python train.py --arch="tdnn" --model="sound classifier" --dataset="read English sentences (LibriTTS-R)" --train_examples=15625 --gain_aug_db=10 --time_shift_ms=50 --n_mels=64 --hop_length=160 --input="log_mel" --spec_augment=true --win_length=512 --targets=["voice"] --num_classes=2 --norm="batchnorm" --activation="elu" --depths=[12] --kernel_size=5 --stem="single" --widths=[128] --label_smoothing=0.1 --loss="cross_entropy" --init="lecun_normal" --optimizer="adamw" --lr=0.0047 --beta1=0.9 --beta2=0.999 --eps=1e-06 --grad_clip=1.0 --steps=18300 --batch_size=128 --epochs=149.9 --lr_schedule="wsd" --decay_fraction=0.2 --final_lr_fraction=0.01 --warmup_steps=1830 --weight_decay=0.1
Rows from block 8 of a small sound classifier, named by matrix and row number. Each number is 128 + 32 x the weight over its row's rms, rounded and kept within 0 to 255. All counts start at 0. Numbers have three digits each.
After each channel's rows are labels from the 100 clips, of 14976, where the channel reaches its highest value: "top examples" is what is common among them. Only what is clearly more common there than usual is listed. The data: read English sentences (LibriTTS-R).
# conv: width-5 conv, dilation 2 (model.blocks.8.conv.weight, 128x128x5, each kernel summed), inputs 64-127

conv.79:173105107148107123128118117135115101178119122106145114121123161182056107168126178115158160122183141160113117098155169108097178144173125108056060179168118111124062162111177157135184098173163162
top examples: voice: male

conv.104:171084087162084126131097088150088112179118123084156090120127144169086092167128170093142155124177151167119115117156164131122169160164145086088096161159107092140101152086178145153162111178167162
top examples: voice: male

conv.86:150045049124040135136135094128116132154135137049130063137136139133158060134135145112136119136129126126127134140132146147149130126139135048152158154136127057137168137051157112131159133127127141
top examples: voice: male

conv.92:176080084154080128131107090147095114184121125080155088123128147173096088169129178096145150125178146163119118120155169132123172155167143083094102175162110089140110155085182140150178113175162163
top examples: voice: male

conv.50:173105107148107123127116116135114102178118121106147114120122160182054107168125177114157161121184141161115116099157169108097178144173126108056060178167116111124062161111177158135182099174164162
top examples: voice: male

conv.109:103112117121111131130143135139154158096131132112119119132133101112228122103129112149101104131112120112152132175127106192204108127114159119249251122110134121154241116119101109147125163116109107
top examples: voice: female

conv.88:111154155121159125126138085099083159097118123149169142124127125140105151124125123072125204122141121131170115182207118042043138101134072164063081134132112160073136137170098185094135155135133119
top examples: voice: female

conv.25:169075078145075129132124094136102097176126128077141090128128158168083082162130172100157148128170140154104124099152165115106166143165128078072076176159120082128084156081173139136184094163156157
top examples: voice: male

conv.89:150046050124040136136135093128115133154135138049130062138136138133159061134136144111136118136129126125128134140131146147149130125138135048153159153136127056136169137052157112130159134126126141
top examples: voice: male

conv.95:149048055124043136136132079128109138153134136048134060136135137135156065134135147104134114135133124126131132147134146146148132125140135054150160157136122060135181137062155105132163139130127139
top examples: voice: male

conv.59:172097099164097126130092089148087116180116122095155097118126146171075103170127170092144151122181151173121112115151165126116173161164140098079089155161105104136096153098180141150154115185172164
top examples: voice: male

conv.69:120098099091098129128154111068112108117131131103131115134128153126106098117130127104154125130109095106119131124138125035040119074130047098069066151128132099051082135099109126060160106101111117
top examples: voice: male

conv.99:150047051125041135135133085129113133154134136050132062136135139134155062134135147108136114135132126127127132142132146146147131126140136050149157156136124056136174137058155106132162133129127139
top examples: voice: male

conv.57:152046050125041135136136096129117130155135137049129063138135140134159061135135145113137121135129128127126134138131148149150131127139136048154159154137128057139166138050158114131159131127128142
top examples: voice: male

conv.6:159105109173106131136116089192118154161125129098132093130132124167139115158131164119124112129171163165145122161132157190178164186163200113149170156159119116184197158114167104206152155174159154
top examples: voice: male

conv.23:174072077152072128132110088146096114183123126073153082124129146169102083165129176097144148126173146159119120122155168134126167153165144076099107175160111082141117154079180137150180114170158161
top examples: voice: male

conv.38:167080083161081127131100094149092103175119124081151091122127145167079088165128165098144162124171152165111116108155162127117165159161142082077085158158111089138086152080174150150158102171164160
top examples: voice: male

conv.96:178094097150096125129109104138103105186118122095153103120125154179071100171127182105150156123180142162115116105156172116105176148172131097070076178167111102129079159099184151139182103174163164
top examples: voice: male

conv.62:152046050125040135136136097129117129156135137049129065138135140134158060135135145113138120136129127126125134137131148148149131127139136046152157154137128055138165138050158113131159130127127142
top examples: voice: male

conv.105:172112114146115122127125123132121101175121121114137120122121167185052113168125178120164154122184139160112120094149168104094180142175122115053056181170124117121058166118174154132186097172163162
top examples: voice: male

conv.63:171091093153092125129102101141097102179117121092155100119125150173065096167126171101148164122177145163113113104159166117106171151165133093066072166161109099130073154094178157141168100173164161
top examples: voice: male

conv.97:168057059142053132134140108142125106177133133064126080134132152152140064155133167120150126132149141145106133117133164145142149144156144055133134176152129059145138150059174119144184108147145155
top examples: voice: male

conv.106:174098101148101125129117111136111100180120123100147109122124159180062102169126178111156160123181142160112118099158170110099177145172127102059063179166116105126067161105178156136185097172162162
top examples: voice: male

conv.71:114132132091131131130136062071057156103129131126148118133131128095127134109131094055129167130079107102148129160169114064075100070103055131111117079112124136073158113130110159057068151083106120
top examples: voice: female

conv.101:162067073141069128131135074131095100168126127069152082128127160161100076156129169086158152126167134150112125117171158110103161138158122077081086171151119078121106148083164147132180098161151149
top examples: voice: male

conv.115:173116117145118124128132128132125100176125124118130124126123169186055116169126180123167148125183139159110125089142169104093181141177121118054055187171129120121057169121174149131193096171162162
top examples: voice: male

conv.42:097106110108106126121187148121154153092131127110145129136127100135228115096121133139107161127095114097162135186175109142154112110139127113203194175126151117134178142111087189120185158095095094
top examples: voice: female

conv.91:173115116146118124128134127132126098175126125117128123128123170185058115168127180124170147126183140159107127087141169104093180142177122118055056187172131119122058170121174148131192093171162161
top examples: voice: male

conv.82:175105108148108124127114115135113105182118121107148114119123157183057109170125181114154160122185140161117116102156170109098180145174126109058062180168115112124066162112179157135185102175163163
top examples: voice: male

conv.110:176078082152078128131110094145098109184121125079153089123128149172094086168129178099146152125175146161116118116156170129120170153168140081091097176163111087138104156083182143147181109171161163
top examples: voice: male

conv.13:148047054123044136135131077127109139152134136049135059136136136135156064133135147103133113135133123125132132148134144145147131124139134055150160156135122061134182137063153104131163139129126137
top examples: voice: male

conv.64:119101103081098131123155129067140104127139134106101117136129135125141106114128143131136031134116073097100143099066123062063119076131060101105107162121144100058138126102112045069173104108101102
top examples: voice: male

conv.32:080162156139170120119149210156202085065122120173101177121120111107134142091119087201114136121128134122098123110120087140143104145101157164143138107101140151140096107169068140161110094128116096
top examples: voice: female

conv.58:153046051126042135136134092130114132157135137049131060137136138135158062136135147109136120135131127127127133140133149149150132127141137048153159156138126057139169139053160112132162133128128143
top examples: voice: male

conv.8:149055062130055127129132060122088103156124126057158073126127152144115067143128156077149139125151125137112123123165146109106145128144117066094099156137115067116123134071151136124165102147138138
top examples: voice: male

conv.30:153047052126042135136136094130116130157135137049130063138135139135160062137135147112137122136130128128126134138132149151152132128141138049156161156138128058140168139051160114133161131128129144
top examples: voice: male

conv.108:171124125143126120125131131129124111171122120125130130123118169189047124168123180123167149122182137158121123099140169101091184138182118126052053186176130127118057174129172153127191107169163162
top examples: voice: male

conv.94:093084092105081132130122049114069160083134133078124081133133106111169103098130110069107098133096106102152134167121101146148106104115125095166175103112136099121199118093085106119096162100101098
top examples: voice: female

conv.114:099144149101145127124139091081097173090122125140152138126127118138113150113125127087117144124136093116177120180167108045043132085133063154068093150125116152055158133160079145083158169127119100
top examples: voice: female

conv.98:176087090149087128131125109140110101185126128089139101128128157178084092170129182109156150128177144159108124099150172118108174148173132088073076187167122093132082163090180143140194099170160162
top examples: voice: male

conv.51:087172175093177125122139122083136152075126126167122156127125111124094170099123108130111109126127087105153126150125096067069119081118075186080098123114130176067138123195073109086124151116107092
top examples: voice: female

conv.31:103109114120107132131133120138140161097131132107119114132134100109222121103130109138100098131114120114153130174121106190203108126111157116248249114108130118153244113116102101146115165117110108
top examples: voice: female

conv.19:089162163075164130126147118062129155076134132157114149135129115122104161099127110123117103132117073095150135148119100069075118058121061170098108119119137164062146128175073104062117152105101091
top examples: voice: female

conv.16:086175177091179126123138123083137159075126126168125157126126109119106172097124104130109110126123088102159126157127095071074115078114076187092107117111129178070147118196075110085118157112104094
top examples: voice: female

conv.70:153108112171110130135121107195133155154124129103134100130132120162156117152130160134120119128165164160148122167139152206194158184159212115167186156154120118195207155116159113210153157169155149
top examples: voice: male

conv.56:174083086156083127130103090146093111182119124083156090121127147173089091168128175095144154124179147165118116117156168129119171155167141086088096171161108092138102154087180144149173111177165163
top examples: voice: male

conv.121:174081084157081127131104093148094112183120125081154089122127146171093089168128175097144154125176149164118117118155168132122170157167144083091098171162110089140104155084181144151174111176164162
top examples: voice: male

conv.11:113167174127170128125115145142172178113130129158107142128128089137157177119125139175086059129155111127161131157086118172168137135134159182167193132124130177137225127190110067160130182152123107
top examples: voice: female

conv.75:173116118145119126130145126131127097176131128118124123133123178181061116167128180124179141129180140158107133087141170103093178140177120119055058183171137120121060171123175145130190091169162161
top examples: voice: male

conv.74:173105106148107125129129118135120095176124125106135113126124169183063105168127179118167152125184142160106123090149168107097179144175125108059062183169125109124064166111174150134189091172164162
top examples: voice: male

conv.80:152046052125041135136135092129114133156135137049131061137135138135159062135135147110136120135131127127128133141133148149151132126140137049154160155137126057138171138052158112132161134128128142
top examples: voice: male

conv.21:172099101149102126131134110136116095176127127101136108129125174179071100168129179112173152127181143160106127094153169109099177144174126103063067180168127104125071166107174149135187091172163162
top examples: voice: male

conv.77:175082085156082127131107099147097108184121125083151092123128148173090089169128176100146155125176148164115118113155169129120171156168142083088093173163111090139097156083181147149176107174164163
top examples: voice: male

conv.33:093164166103169124123134100086104161078120123158151150123125116126103162106123108097115154123129102114168118172167101049051124085120068176073093121118118171063144124184078147086122159121116103
top examples: voice: female

conv.12:132100099115100127129159102088099100128125127106143119131128153136108098133129132088156190127116123125114125117176136034038132095138058098067053148141129101073058145097123184073152097113130133
top examples: voice: male

conv.100:146047058123048134133131065126105138150132134047140061134134136138152066133133150097133112133138121126132131152140143140141134124142131063144156162135120065129186137073149101131169138133127135
top examples: voice: male

conv.54:125089088101089130131162113078114084121134134096123109138128160131109086123132130105163133133113107114095135102134130045051125084134057087078067151134139087063070140087114128068158082107119125
top examples: voice: male

conv.84:167098102182101127133097085184102130172117123094142090122127140170085106166128165107139134123176168173128113130138163155141169192164175104098116150162110108159134157105178124195145129181168163
top examples: voice: male

conv.24:176100102159101125130098101146097116183117121099152103118125148179077106174127177101146153122187148174122113114151169124114179157170138102080087167165108106134092158102182146147167114187173166
top examples: voice: male

conv.28:130066070104064134132129055096087106127140137065103073139132144128129075122134133082144065137120106113095141100075131110115124097132095071128140142129138072097168134071129064095144107115117125
top examples: voice: male

conv.116:176130131137132123126144134121127122178133128131120134133119176179051130169126184125176114128169131151130137103117174093083176132179110131043045190174141132112061175134178133119197117160155163
top examples: voice: male

conv.112:176091095151093125129104098140097105184118122091156098119125151177071097170126177100148157123180143162115115107157169118107175150169133094072078173164109099130082157096182150141176104175163163
top examples: voice: male

conv.49:176131132136132122125144134120127124179133127132120135133119176178052130169126185125176112128169131151131137104116175093083175132180109132044046190174142133111061175134179132118197118159155163
top examples: voice: male

conv.46:133065069106063134133138060096094103130142139065095073141133146130132074125134136089147064138121108116091144096071134108114127098135093069130138144133143070097163137069131061094147104117119127
top examples: voice: male

conv.29:173079083156080127131105095147096107182120125081153090122127147171089088167128174099145156125174149164115117113155167129120169156166142081088094170161110088139097155082180147149173107173164162
top examples: voice: male

conv.10:124093093100092129130156109075109097120131131099131112135128155129106092122130128100157141130111105112109131114145128037042123081132052092069061150133134093059071138092114139064157095105118123
top examples: voice: male

conv.17:175126127140128123126139136125128116179127125128131133127121170181056125171126184125169130125172134153126129102129174093082177136179113126041043192172132128114059172129177145123200112162157163
top examples: voice: male

conv.45:155108112172110130136118099194127155157124129102134097130131122165147117155131161128122115128170163163147121164135155198186162186161206115158179156157118118190204157117162107210153156173158152
top examples: voice: male

conv.113:090168172104171125123128104092114163079122124160137148124125110134086170108123118109110122124140095116162122159141101063060131092127080183064094129121120176065151128191073117097130160131117096
top examples: voice: female

conv.43:171105107148108123127118115136115100175118121106146113120122163182054107167125175114159161121185141161113116098157167107097179144172126109056060177167117111124062162112174158135181097174164161
top examples: voice: male