config.toml
model = "sound classifier"
n_mels = 64
win_length = 512
activation = "elu"
depths = [12]
widths = [128]
lr_schedule = "wsd"
Rows from block 9 of a small sound classifier, named by matrix and row number. Each number is 128 + 32 x the weight over its row's rms, rounded and kept within 0 to 255. All counts start at 0.
After each channel's rows are labels from the 100 clips, of 14976, where the channel reaches its highest value: "strongest on" is what is common among them. Only what is clearly more common there than usual is listed. The data: read English sentences (LibriTTS-R). In brackets: how many of the 100, against the usual share in percent.
# conv: pointwise conv (model.blocks.9.conv.weight, 128x128x1), inputs 0-127

conv.84 [ 89  89 155 148  69 111  86 134 100 117 156  55 137  95  96  79 119 118 108 132 109  92 144  91  80 107 112  66 126  93 103 109 158 114 177 163 124 155 100 101 117 123 118  88 103  86 130  88  62  99  92 116 104  95 169 127  86 105 101  80 119  96 107  93 139  54 135 103 110 150  89 120 119 167  95  90 106  94 126  93 102 147  93  98  84  86 104 169 113 102 161  99  88  86  97  96  89 123 108 104  95  95 101 127  89  91  95 144  97 110  91 108  87  93  69 100 100 126  93 115  59  90 128 141  73  95 115 123]
strongest on: voice: female (100 vs 52.1)

conv.43 [159 149  99 142  72 143  57 133 154 160 192  68 211 140 122 165 131 166  72 132 140 162 139 140 135 159 134 186 123 138 138  83 103 158 142 125 146 112 133  86 151 143  94 152  84  52 125 106 175 156 152 131 135 158 185 134 137 141 139 124 136  63 143 138 120  74 118 135 141 177  49 146 140  99 160 160 159 140 104 154 139 137 150 148  77 163 142 153 171 142  99 165 139 175  77 140 144 151 156 143 142 158 151 113 130 158 153 120 171  75 142  76 139 152 189 164 157 141 151 140 199 137 130 120 185 156 139 134]
strongest on: voice: male (100 vs 47.9)

conv.58 [144 158 117 159 131 147  99 125 185 138 165 131 142 156 115 155 143 238  91 136 148 180 127 147 134 165 152 153 140 139 146  93 117 143 103 106 135 152 127  97 119 141  84 160  89  98 140 101 151 239 159 148 159 156 159 139 141 147 150 126 132  85 149 137 186 128 117 159 149 178  97 120 139 107 167 185 109 140 106 161 149 111 155 152 104 157 148  99 137 149 111 173 145 162 104 156 150 161 159 155 165 181 142 111 131 169 158 122 197  90 148  91 144 159 193 173 236 141 156 140 174 139 135 115 161 151 145 148]
strongest on: voice: male (100 vs 47.9)

conv.91 [150 121  68  82   9 115 110 125 138 138 153  59 177  89 168 153 107 141 137 116 113 144 127 130 135 141 101 175 105 128 102 131  51 135  89  74 134  51 127 166 173 127 119 131 161 102 112 165 162 132 131  98 101 130 144 118 127  97  99 129 126 167  96 123  91 108  89 102 113 141 103 163 118  34 140 141 248 132 129 132  97 116 132 120 103 146  92 101 148  90  48 143 131 155 145  93 129 125 140  93 102 145 139  97 126 137 133  96 141 135 129 135 125 124 165 141 134 129 122 121 218 130 113 114 169 130 113 109]
strongest on: voice: female (100 vs 52.1)

conv.126 [154 173 129 133 142 166 112 160 112 154 120 144 134  79 134 164 171 105 116 168 166 118 116 104 112  96 173 157  96 104  49 117 127 160 123 111 162 132 104 138 133 169  99 118 135 109  99 130 161 106 112 172 181 167 118 172 111  48  55 118 160 139  49 108 101 156 114 181 168 114 106 134 162 124 114 118 134 102 123 111  56 110 109 167 116 168  53 113 146  53 126 111 108 165 134  78 107  79  95  73  96 116 160 116 112 113 109 132 104 112 103 116 111 172 163 108 107 169 170 164 150 106 171 113 159 163 166 178]
strongest on: voice: female (100 vs 52.1)

conv.72 [145 128  65  71  78 123 159 137 126 137 135 118 153  94 210 146 119  77 120 130 122 116 116 137 153 137 112 152 137 140 104 116  49 136  65 113 144  51 144 200 171 139 137 124 190 153 139 233 149  60 128 110 115 132 127 132 141 100 102 156 132 220  97 140 125 160 119 115 122 129 150 158 125  42 122  96 218 141 121 128 100 117 133 125 153 145  96  85 142  95  50 114 140 145 164  96 139 108 137  93 107 126 140 123 144 120 132  87 104 118 138 119 141 130 141 117  62 140 127 129 165 142 128  99 150 131 123 121]
strongest on: voice: female (99 vs 52.1)

conv.121 [146 167 133 140 133 166 106 162 111 155 131 132 144  76 132 154 172 102 112 171 166 113 123  98 106  94 174 149  98  99  52 114 132 161 139 128 162 137 102 135 138 170 102 113 129 103 101 126 151 100 107 175 179 164 131 174 105  50  55 113 160 133  51 105 101 141 126 179 168 122 100 135 163 130 110 114 138  97 122 106  57 123 104 165 111 160  55 133 146  55 132 106 101 159 132  75 102  81  90  71  93 115 155 126 108 108 105 137  98 109  97 112 106 168 158 103 101 170 166 163 147 101 173 121 153 160 167 180]
strongest on: voice: female (100 vs 52.1)

conv.68 [115  99 144 173 142 109 168 118 121 121 175 164 150 110 157 108 113 130 193 109 108 105 115 102 104  98 105 100 108 104 117 178 157 118 120 147 109 163 110 148 174 105 255 115 131 177 111 164 101 137 111 106  97 103 177 107 103 115 114 104 123 142 112 105 156 168 174  98 108 181 189 123 116 162 108 110 206 104 164 110 114 109 108 103 133 109 113  92 123 113 153 110 101 109 178 110 102  99  96 107 115 111 116 188 106 116 106 140 122 198 101 189 102 101  93 111 136 102 100 116 101 104 113  90 101 104 112 105]
strongest on: voice: female (100 vs 52.1)

conv.98 [131 127  96 128  41 133  53 137  94 139 172  54 171  62 169 132 129 134  97 144 130  98 128 102 112 117 129 147  98 112  82 104  94 140 137 172 142 109 117 145 194 145 128 116 114  43 105 157 136 116 124 129 128 135 166 142 102  81  77 108 131 129  81 120 114  97 172 128 131 164  46 154 134  88 107 109 227 114 114 124  76 142 126 129  76 131  77 158 133  74  90 114 101 142 151  65 118 111 127  71  64  95 129 170 104 121 123 110 123  97 109  99 113 132 176 120 117 150 130 131 181 108 136 136 149 133 132 141]
strongest on: voice: female (100 vs 52.1); the word "said" (25 vs 9.7)