config.yaml
model: "sound classifier"
dataset: "read English sentences (LibriTTS-R)"
train_examples: 15625
gain_aug_db: 10
time_shift_ms: 50
n_mels: 64
hop_length: 160
input: "log_mel"
spec_augment: true
win_length: 512
targets: ["voice"]
num_classes: 2
arch: "tdnn"
norm: "batchnorm"
hidden_act: "elu"
depths: [12]
kernel_size: 5
stem: "single"
widths: [128]
label_smoothing: 0.1
loss: "cross_entropy"
init: "lecun_normal"
optimizer: "adamw"
learning_rate: 0.0047
beta1: 0.9
beta2: 0.999
eps: 1e-06
max_grad_norm: 1.0
max_steps: 18300
batch_size: 128
epochs: 149.9
lr_schedule: "wsd"
decay_fraction: 0.2
final_lr_fraction: 0.01
warmup_steps: 1830
weight_decay: 0.1
Rows from block 2 of a small sound classifier, named by matrix and row number. Each number is 500 + 50 x the weight over its row's rms, rounded and kept within 0 to 999. All counts start at 0. Numbers have three digits each. After the name is the row's rms in percent of the matrix's.
Before each channel's rows are labels from the 100 clips, of 14976, where the channel reaches its highest value: "top examples" is what is common among them. Only what is clearly more common there than usual is listed. The data: read English sentences (LibriTTS-R). In brackets: how many of the 100.
# conv: width-5 conv, dilation 2 (model.blocks.2.conv.weight, 128x128x5, each kernel summed), inputs 0-127

top examples: voice: male (92); the word "was" (39)
conv.42 094:604479461565547445562470540488522494439459508433318441382456581485452449448549544451572458504548474477450429453465448570447471477517438605486461484547529570491629467500487482555496462445474436454481460480505474686503441548485517476523490543484513523475554485537478498511520472480473510389506513503512458526583481445477484539478531529499518527526411497520511458558489566463414473488493

top examples: voice: female (89)
conv.125 075:561509498536469525495511525535453448550510501628473613388477560511595525529634481510568510516534524489589504512513515502427511515465446574503511435470495544542480495494482532544518536509505513452506510515492564487494451463507532463426480517587502550489537568631503410389385489503505500525483575507544558498514645511482521389558458441550441557537542503506503542447487435517458528631508

top examples: voice: male (99)
conv.94 186:442463439463412553410563438510519525587492456494558507649447494522503510548448486487523496434462537468476526489503575438453476524466570448471572445538450435487475578471497562492544533609465454451470483514455434447450469555547540448467492443438456455500539558572472525566528493437463424472456480443490450522456535478456530585611515562554557529518530456430467486436515489558657499427507

top examples: voice: male (100)
conv.73 142:390557520535455521511536522552467535473595565498598569567534522571502538551560516600428594442476538553522511598591459472544599577470535490520512452449546497595463512530535539503533559482585539456449588579508436367529479455560476512515570548485545549514501505531478489530519567554546521482551481520542525481502549606392554448470500520521512569495562578554554498497463480547507486489523

top examples: voice: female (99)
conv.104 106:544524551484467564497490545498472468563490498570461660404528583490524506517634510490481490520510491508599513490489484390443491490454464570484489501544509508636452498505515491534469468505495534516549491490557531432502490532488473518481487491481501675537476506558503390397391485504526505510506451511580558367547560490518493331491476551485526546536515495500503539517493464489498551489568

top examples: voice: male (87)
conv.54 082:547505483441513521506517496554460401380567520497515422414474547537444543469545472577598566486429529487522471574566513509416565544358514469500517448463476527496551502502497510533540371447555537425431548552441503584469452488525519473481514486520496453408568452499476520373459517505513477473514439490464508550441561583436535430569537513663479500500538545505501476494519539515460457505518

top examples: voice: female (80)
conv.107 099:521503310507526519520434475459502527454463503497478530498535324464529429568413502459378466434525450515391506465470388524537475461504437470457403484493546491379514433491479503473477531408482481499468482465511558492532500490456484525517498496473513361514452489488437449512463483495502503434501468504447492507495439467501447448487483367491469433398482490514521562535481502439426480521471

top examples: voice: male (97)
conv.121 098:491483516481457484440557447515475582505488474525506470480518426513500541515478457484586489413418541487489534487495602453557487511431454492490585401501461503561427549465489463512461517542484452434420493506454460414447433514521572493500504466426471546420491415455459461666610508467487445566462471450529474473469485484360524427539575558591454510479546479461480412498568517545527555409511

top examples: voice: male (88)
conv.11 099:511518381506562581469506501527471513370492480442415461460508513511497457569475497485283496390538533515474439499506462552470478523505469508485496463562491534486568489446456510501516514476493518458466501515545507646466446571546546496510505516477463490417562450508484492514471504477510477265503424449490476537537551482438518481558572515546554496465463497488478463496488478544486524559434

top examples: voice: male (100)
conv.108 194:535437528478509478464545446524474497601497464499504569590420542521492566509535449492613498479430532447468500495502563407465497514427504489442547486464453517444444542473486473471476433496479435414428497511400476448461440463515536408461492472544462474489447611661516490525489524465441454542462483464449447416428626490475522405514519448503498559413489467460464516437510478526567492373519

top examples: voice: male (100)
conv.37 132:545475429515501460535467478488470477429519546486417444362406484499486475411531594521498519515523468493398476525515434472455522496544521536463448481548530428424501490546542556542580379459533439463466520502446477567528460552494455477539533570438539483416507433511436518489526520517464503400537339528474483467519405528500485421563512601567589483556429541541532457549513494462471472422483

top examples: voice: female (100)
conv.57 175:547494393577519527505458478474534493438493508412449439519481350473405443552393547500381493494577472499413488490489430600507501478466488413511453513494507493442579468503486519398513495448497463458452500479487502578518464498485490482498506491514511473532491539426473466467510527513475509462503486509517493646540391502519475654502489441478403539439424496512503526401456465474445470459403

top examples: voice: male (89)
conv.114 060:389474540520410476449519502479498495498490481442436637545490506498359488527466510488491487477508503457453490483492542383477486503518532447457549485572462510628575536508540516545501463473476491495490460495500437498470474586520542483479473440364479699495525545540449532476496484465470455498477355486543462431500432483504504472493555624529568591508503475450477482490490504524557500433474

top examples: voice: female (100)
conv.63 145:580488453473550523548451514477487470441490505483504357437487455477469472432414461491473489555482460493503443490487432610515494477468493470524439518389496489372550449519500460537454466449497494507518492479460572532513522394470478535536491481545512378453534409338500531439516489518494528543516583529464557617476335494533469542452425489499485446485486498514502472527477527452394440519511

top examples: voice: male (97)
conv.110 072:429475485484393483434528452482499507539460473408458554547490491497331496483482495456514458462469504465477526454470550409501459497528488453420548452550449455588566547496523493554495449502458508461471440485493422559443442570524527465526478435366469598469487520525462538539561485437491425534491359460502451444483442450474504487443582600541596552453492464435473461532526481525571490418474

top examples: voice: male (99)
conv.74 086:494498580567450470481523407549496546522514508510482562523478525536572461484563520512410524466565537509445492513516422562486523530539501501472480455548525566440592496511527661518710445345536469459404540527488509542500477535541524402499552537457510370429479515408532493569513554509495479437489551484457540535524459510472543434567439507457517496518536525492529502483451504533500493446500

top examples: voice: female (100)
conv.93 094:574511498501495524501503528528472452530500501636460615390485571503620523534615489499555500507512516492615481502503508510424501505496438597506505470470502542551487494491483510561487562521501531474530504506502546515496467463499531483434479525596502585512544554596504426365362483506511502518492604508545557525500596500479512403555470467535466566582537500509504561464493455507448546644512

top examples: voice: male (81); the word "was" (38)
conv.123 052:642493450592501445521494548496476485681482505500390514436411500491495506413632469477521481510545481481490551481485494590422486489472361617504476423563516511541533505502503537511526463467492443436442486490455472626508428544493579481495494523493511581464536529515526453501484488498485500504500522500555496510562500479436499435517514464558490534479418499507511399579504518480489474621553

top examples: voice: male (77)
conv.9 110:605503498466479479510445496440500467603420506466342534419518514442410445440613493413383419502510429494521534416422407537514426432447441534414414475495494493552527495513514452494411388530455513449485420426497484547495443495459493490535475474451511553475517519537514469456519483497514490466536402507549509494510502415449447403464491480515483517482444477495508435525519524433465482456546

top examples: voice: female (99)
conv.81 068:534501511483447551468511501499474456527487487594398619345488570495539513523620491486478487474507505490621504487487508411409487494462419566435518472542499510561464525478496506552481414486486510449501482490533530494476432536501508486467468491480483614505469471568466352386356463477504476480505418481561508401540554485517500352541491556499553516527514487483493496489512452508524551544531

top examples: voice: male (100)
conv.61 116:544509492536525486520415534460505489496483532563371578348521503448571470538573540484453483517535434508470441487469376461489502436493443539463387505530545478450469414516512491492450485479518475465497489454531540417545457505423478514502496529533531541521468492547411421430412489530495527416525487528542488433555506494553440308484432466540519501529482526555526542500421457405405497518504

top examples: voice: female (97)
conv.55 101:556488406472474551522436428466494503383469499512419437384526483466547416479462489467459472497518455524434535469471363567548469467532456500456411491529521517355580433513526542548557450405493482463470480465515566517497463509470517484569519506500503301483439473506453494472525508482513495389529474499422481545505491468498456460579480478545435438493498500496512535535480520453372474516488

top examples: voice: male (78); the word "was" (43)
conv.119 075:619497381659534459513500560512454508622493522474435517459417476510504507453610509485519491516566489494451546492500463600445501509490410599557471438557532492510567498510518589472579484379508425451420500511465531644517445542509526485500518536517527543446539533474495481504474520507481508500507542498555488524581445485472515466555503445518477534477401518523530424560509519492467460630515

top examples: voice: male (96)
conv.75 086:540494528533508543547480517528512516480529531541453565290487550521600469536602632531569537475551495511463420534527415445499528508562497636467448501521542541470563455496476561563611531475556430493546536526527509635511464522505525428559524538428510560503539460538466451496465475526471510381510494504495583533533542540494512411502502431433511516494475553536523493491456486473439525482489

top examples: voice: male (100); the word "be" (25)
conv.33 117:438465470438442594429556430514498532501498470469445509584444546521490504546458463494531500420466537469486518496505561428465485522467555472500566456562456472505491568469492547473544565575477455400449491514449452471441411573543537454478494468442461472473508552592477479609540497452466431428465426441483462453460581488400526521617531560547524529482508474452471477441513461556624499338485

top examples: voice: female (80)
conv.29 100:505497344450525575493571518535479409569505491503582435544520506545479533422442474497547510541389564488483559501523573576486498555509537512587588566372470532524661572498510456492477457458491495494449509539462572559460522380573533530569492535422483480514463500506505533442558521513509505558497467483505546554482430486518553461503567578554487535567494494489479513526505532584566447427479

top examples: voice: male (75)
conv.4 092:552503535424523539479486525476494487556446485477336614428527495471487463538583477436344444454544487487513500441454428466491437471450465549423466478506471557583565515474472444520399446600465498438542437464513498580467409485504585499484472480486473609506528524584473443473476490485500475416501420474565515433552515431458488337511525483505510498477447475479479485493484463498474493495509

top examples: voice: female (95)
conv.65 091:607500522520538554524478536506432462514499507577465628447486595499533487543608511497446499529536490494512518500501415526432501499478497532497453485474498639558555487496481528527519522506505499465499502502484551534504473471496590446467492489592503625521545594642480517412398501505497512431499596512522543604514616499531495466537493402549474590467526504512502596442530431484448508599477

top examples: voice: female (100)
conv.77 087:545516561471455543486484530494477474560491499585430630363511563488521500509640507492434490498488487499610498491489466377445494488435454561477479494521507504593440499497505494520470457483495522491519491488539528449498472517486479505462480488496501649550475492553485355408381479503514502491506467507581552369526555492500489331505445538485547538538513496501505515492490423487501559535554

top examples: voice: male (85)
conv.84 092:424506449573469482472532527524484451555504489568421603346506570511545530517598516503529505499565522483581470507508520515452500512479433516488522404490487581562479530503506582526581511513495524422471499513493502461485427492514527452437476517492495506451572579619542459437441482475507469475483454495517517511537636506477526389607456476659420594549544490480498476427497469522534552550525

top examples: voice: male (96)
conv.87 099:481495465409460563455456448462482541468458459492414516494531575465490406518557437454416460419402462525525523459459397574533453466518486513476434448539494564501579437466516492537483510472459525429434458459497483514461440535473569492554496476456459382524439524552471472528525478427533432372514422441444451576443630460415457601556496528546480512449515465446483512534419485473462528530533

top examples: voice: female (93)
conv.103 090:555485382539592504568451560496511469424521551488495507495456470499532458456437383517520519505475469483443517528516381604469536498493501504568424492500530437445579433549547491489472479488546499505509548509405507559545520471483485536528538548449545418468464489474494548462526561554500536463533433544447545478469385531531491372586503488596478502493442553551534437525469545456340430409465

top examples: voice: male (97)
conv.3 078:508506394496473544471493518492443474468455468561553534615546561489557446418389413443551462496438502494488545454466461483458452489550550533573491501580492541583636456519576541540543464452462519532457470487530525532496536555495550491521486492469490548467429576587462573414487490474521469488481481494523507491525495441564492499525557531568340562535561463462495579548484557501435481350465

top examples: voice: female (100)
conv.45 102:548501480486533627467507508532457506530488464493530598505522489509502466559505516480444488477445533503504572487507475477536484526470544460517515503327443569515606512453442481530464601497486531453488497520490557570448465348541584491497485404535453538511607547541476586463495516480517476513491630461476540576401483474447524446493511402479521555458522473450454546458535494554456484649461

top examples: voice: male (100)
conv.112 201:454528484436547456517516499491474540419519507511511492480496499515545476477438464514497518499502506534542491519518504460484514519591488640470516457712528506544558505534546497596473564578515486630633516516559482545519577667523521487495521515523519590473438561589439480531493496487516518439500481526558461417546519518621511428429589519491447531508464514506529436513483485519497544467460

top examples: voice: male (96)
conv.99 076:623507449412576555516453502479447461364462505471380444417507553462457473489558529460430466472531468507495454468466427542473463461435477485446448461550485488476529464484468480526492397499481543440478468461510510633485431551478540491535491499534490500388599428537478530473511497491520489324547377486444490533530535466488462432556532514601537462453454495508484475506515515458424464480489

top examples: voice: female (100)
conv.98 128:590512464614466513518471456490497505523515519510514386524464447490474479522439556536379513555545472513459468510504438578480523487432498471520457502459532436432524493546547566408534478435526481535532518492505533512539535468485433450478540475534540467493429464353540411479456530539484534524509543540564541624520354531533489608516442450471351577514446513533532544407468468476488467454547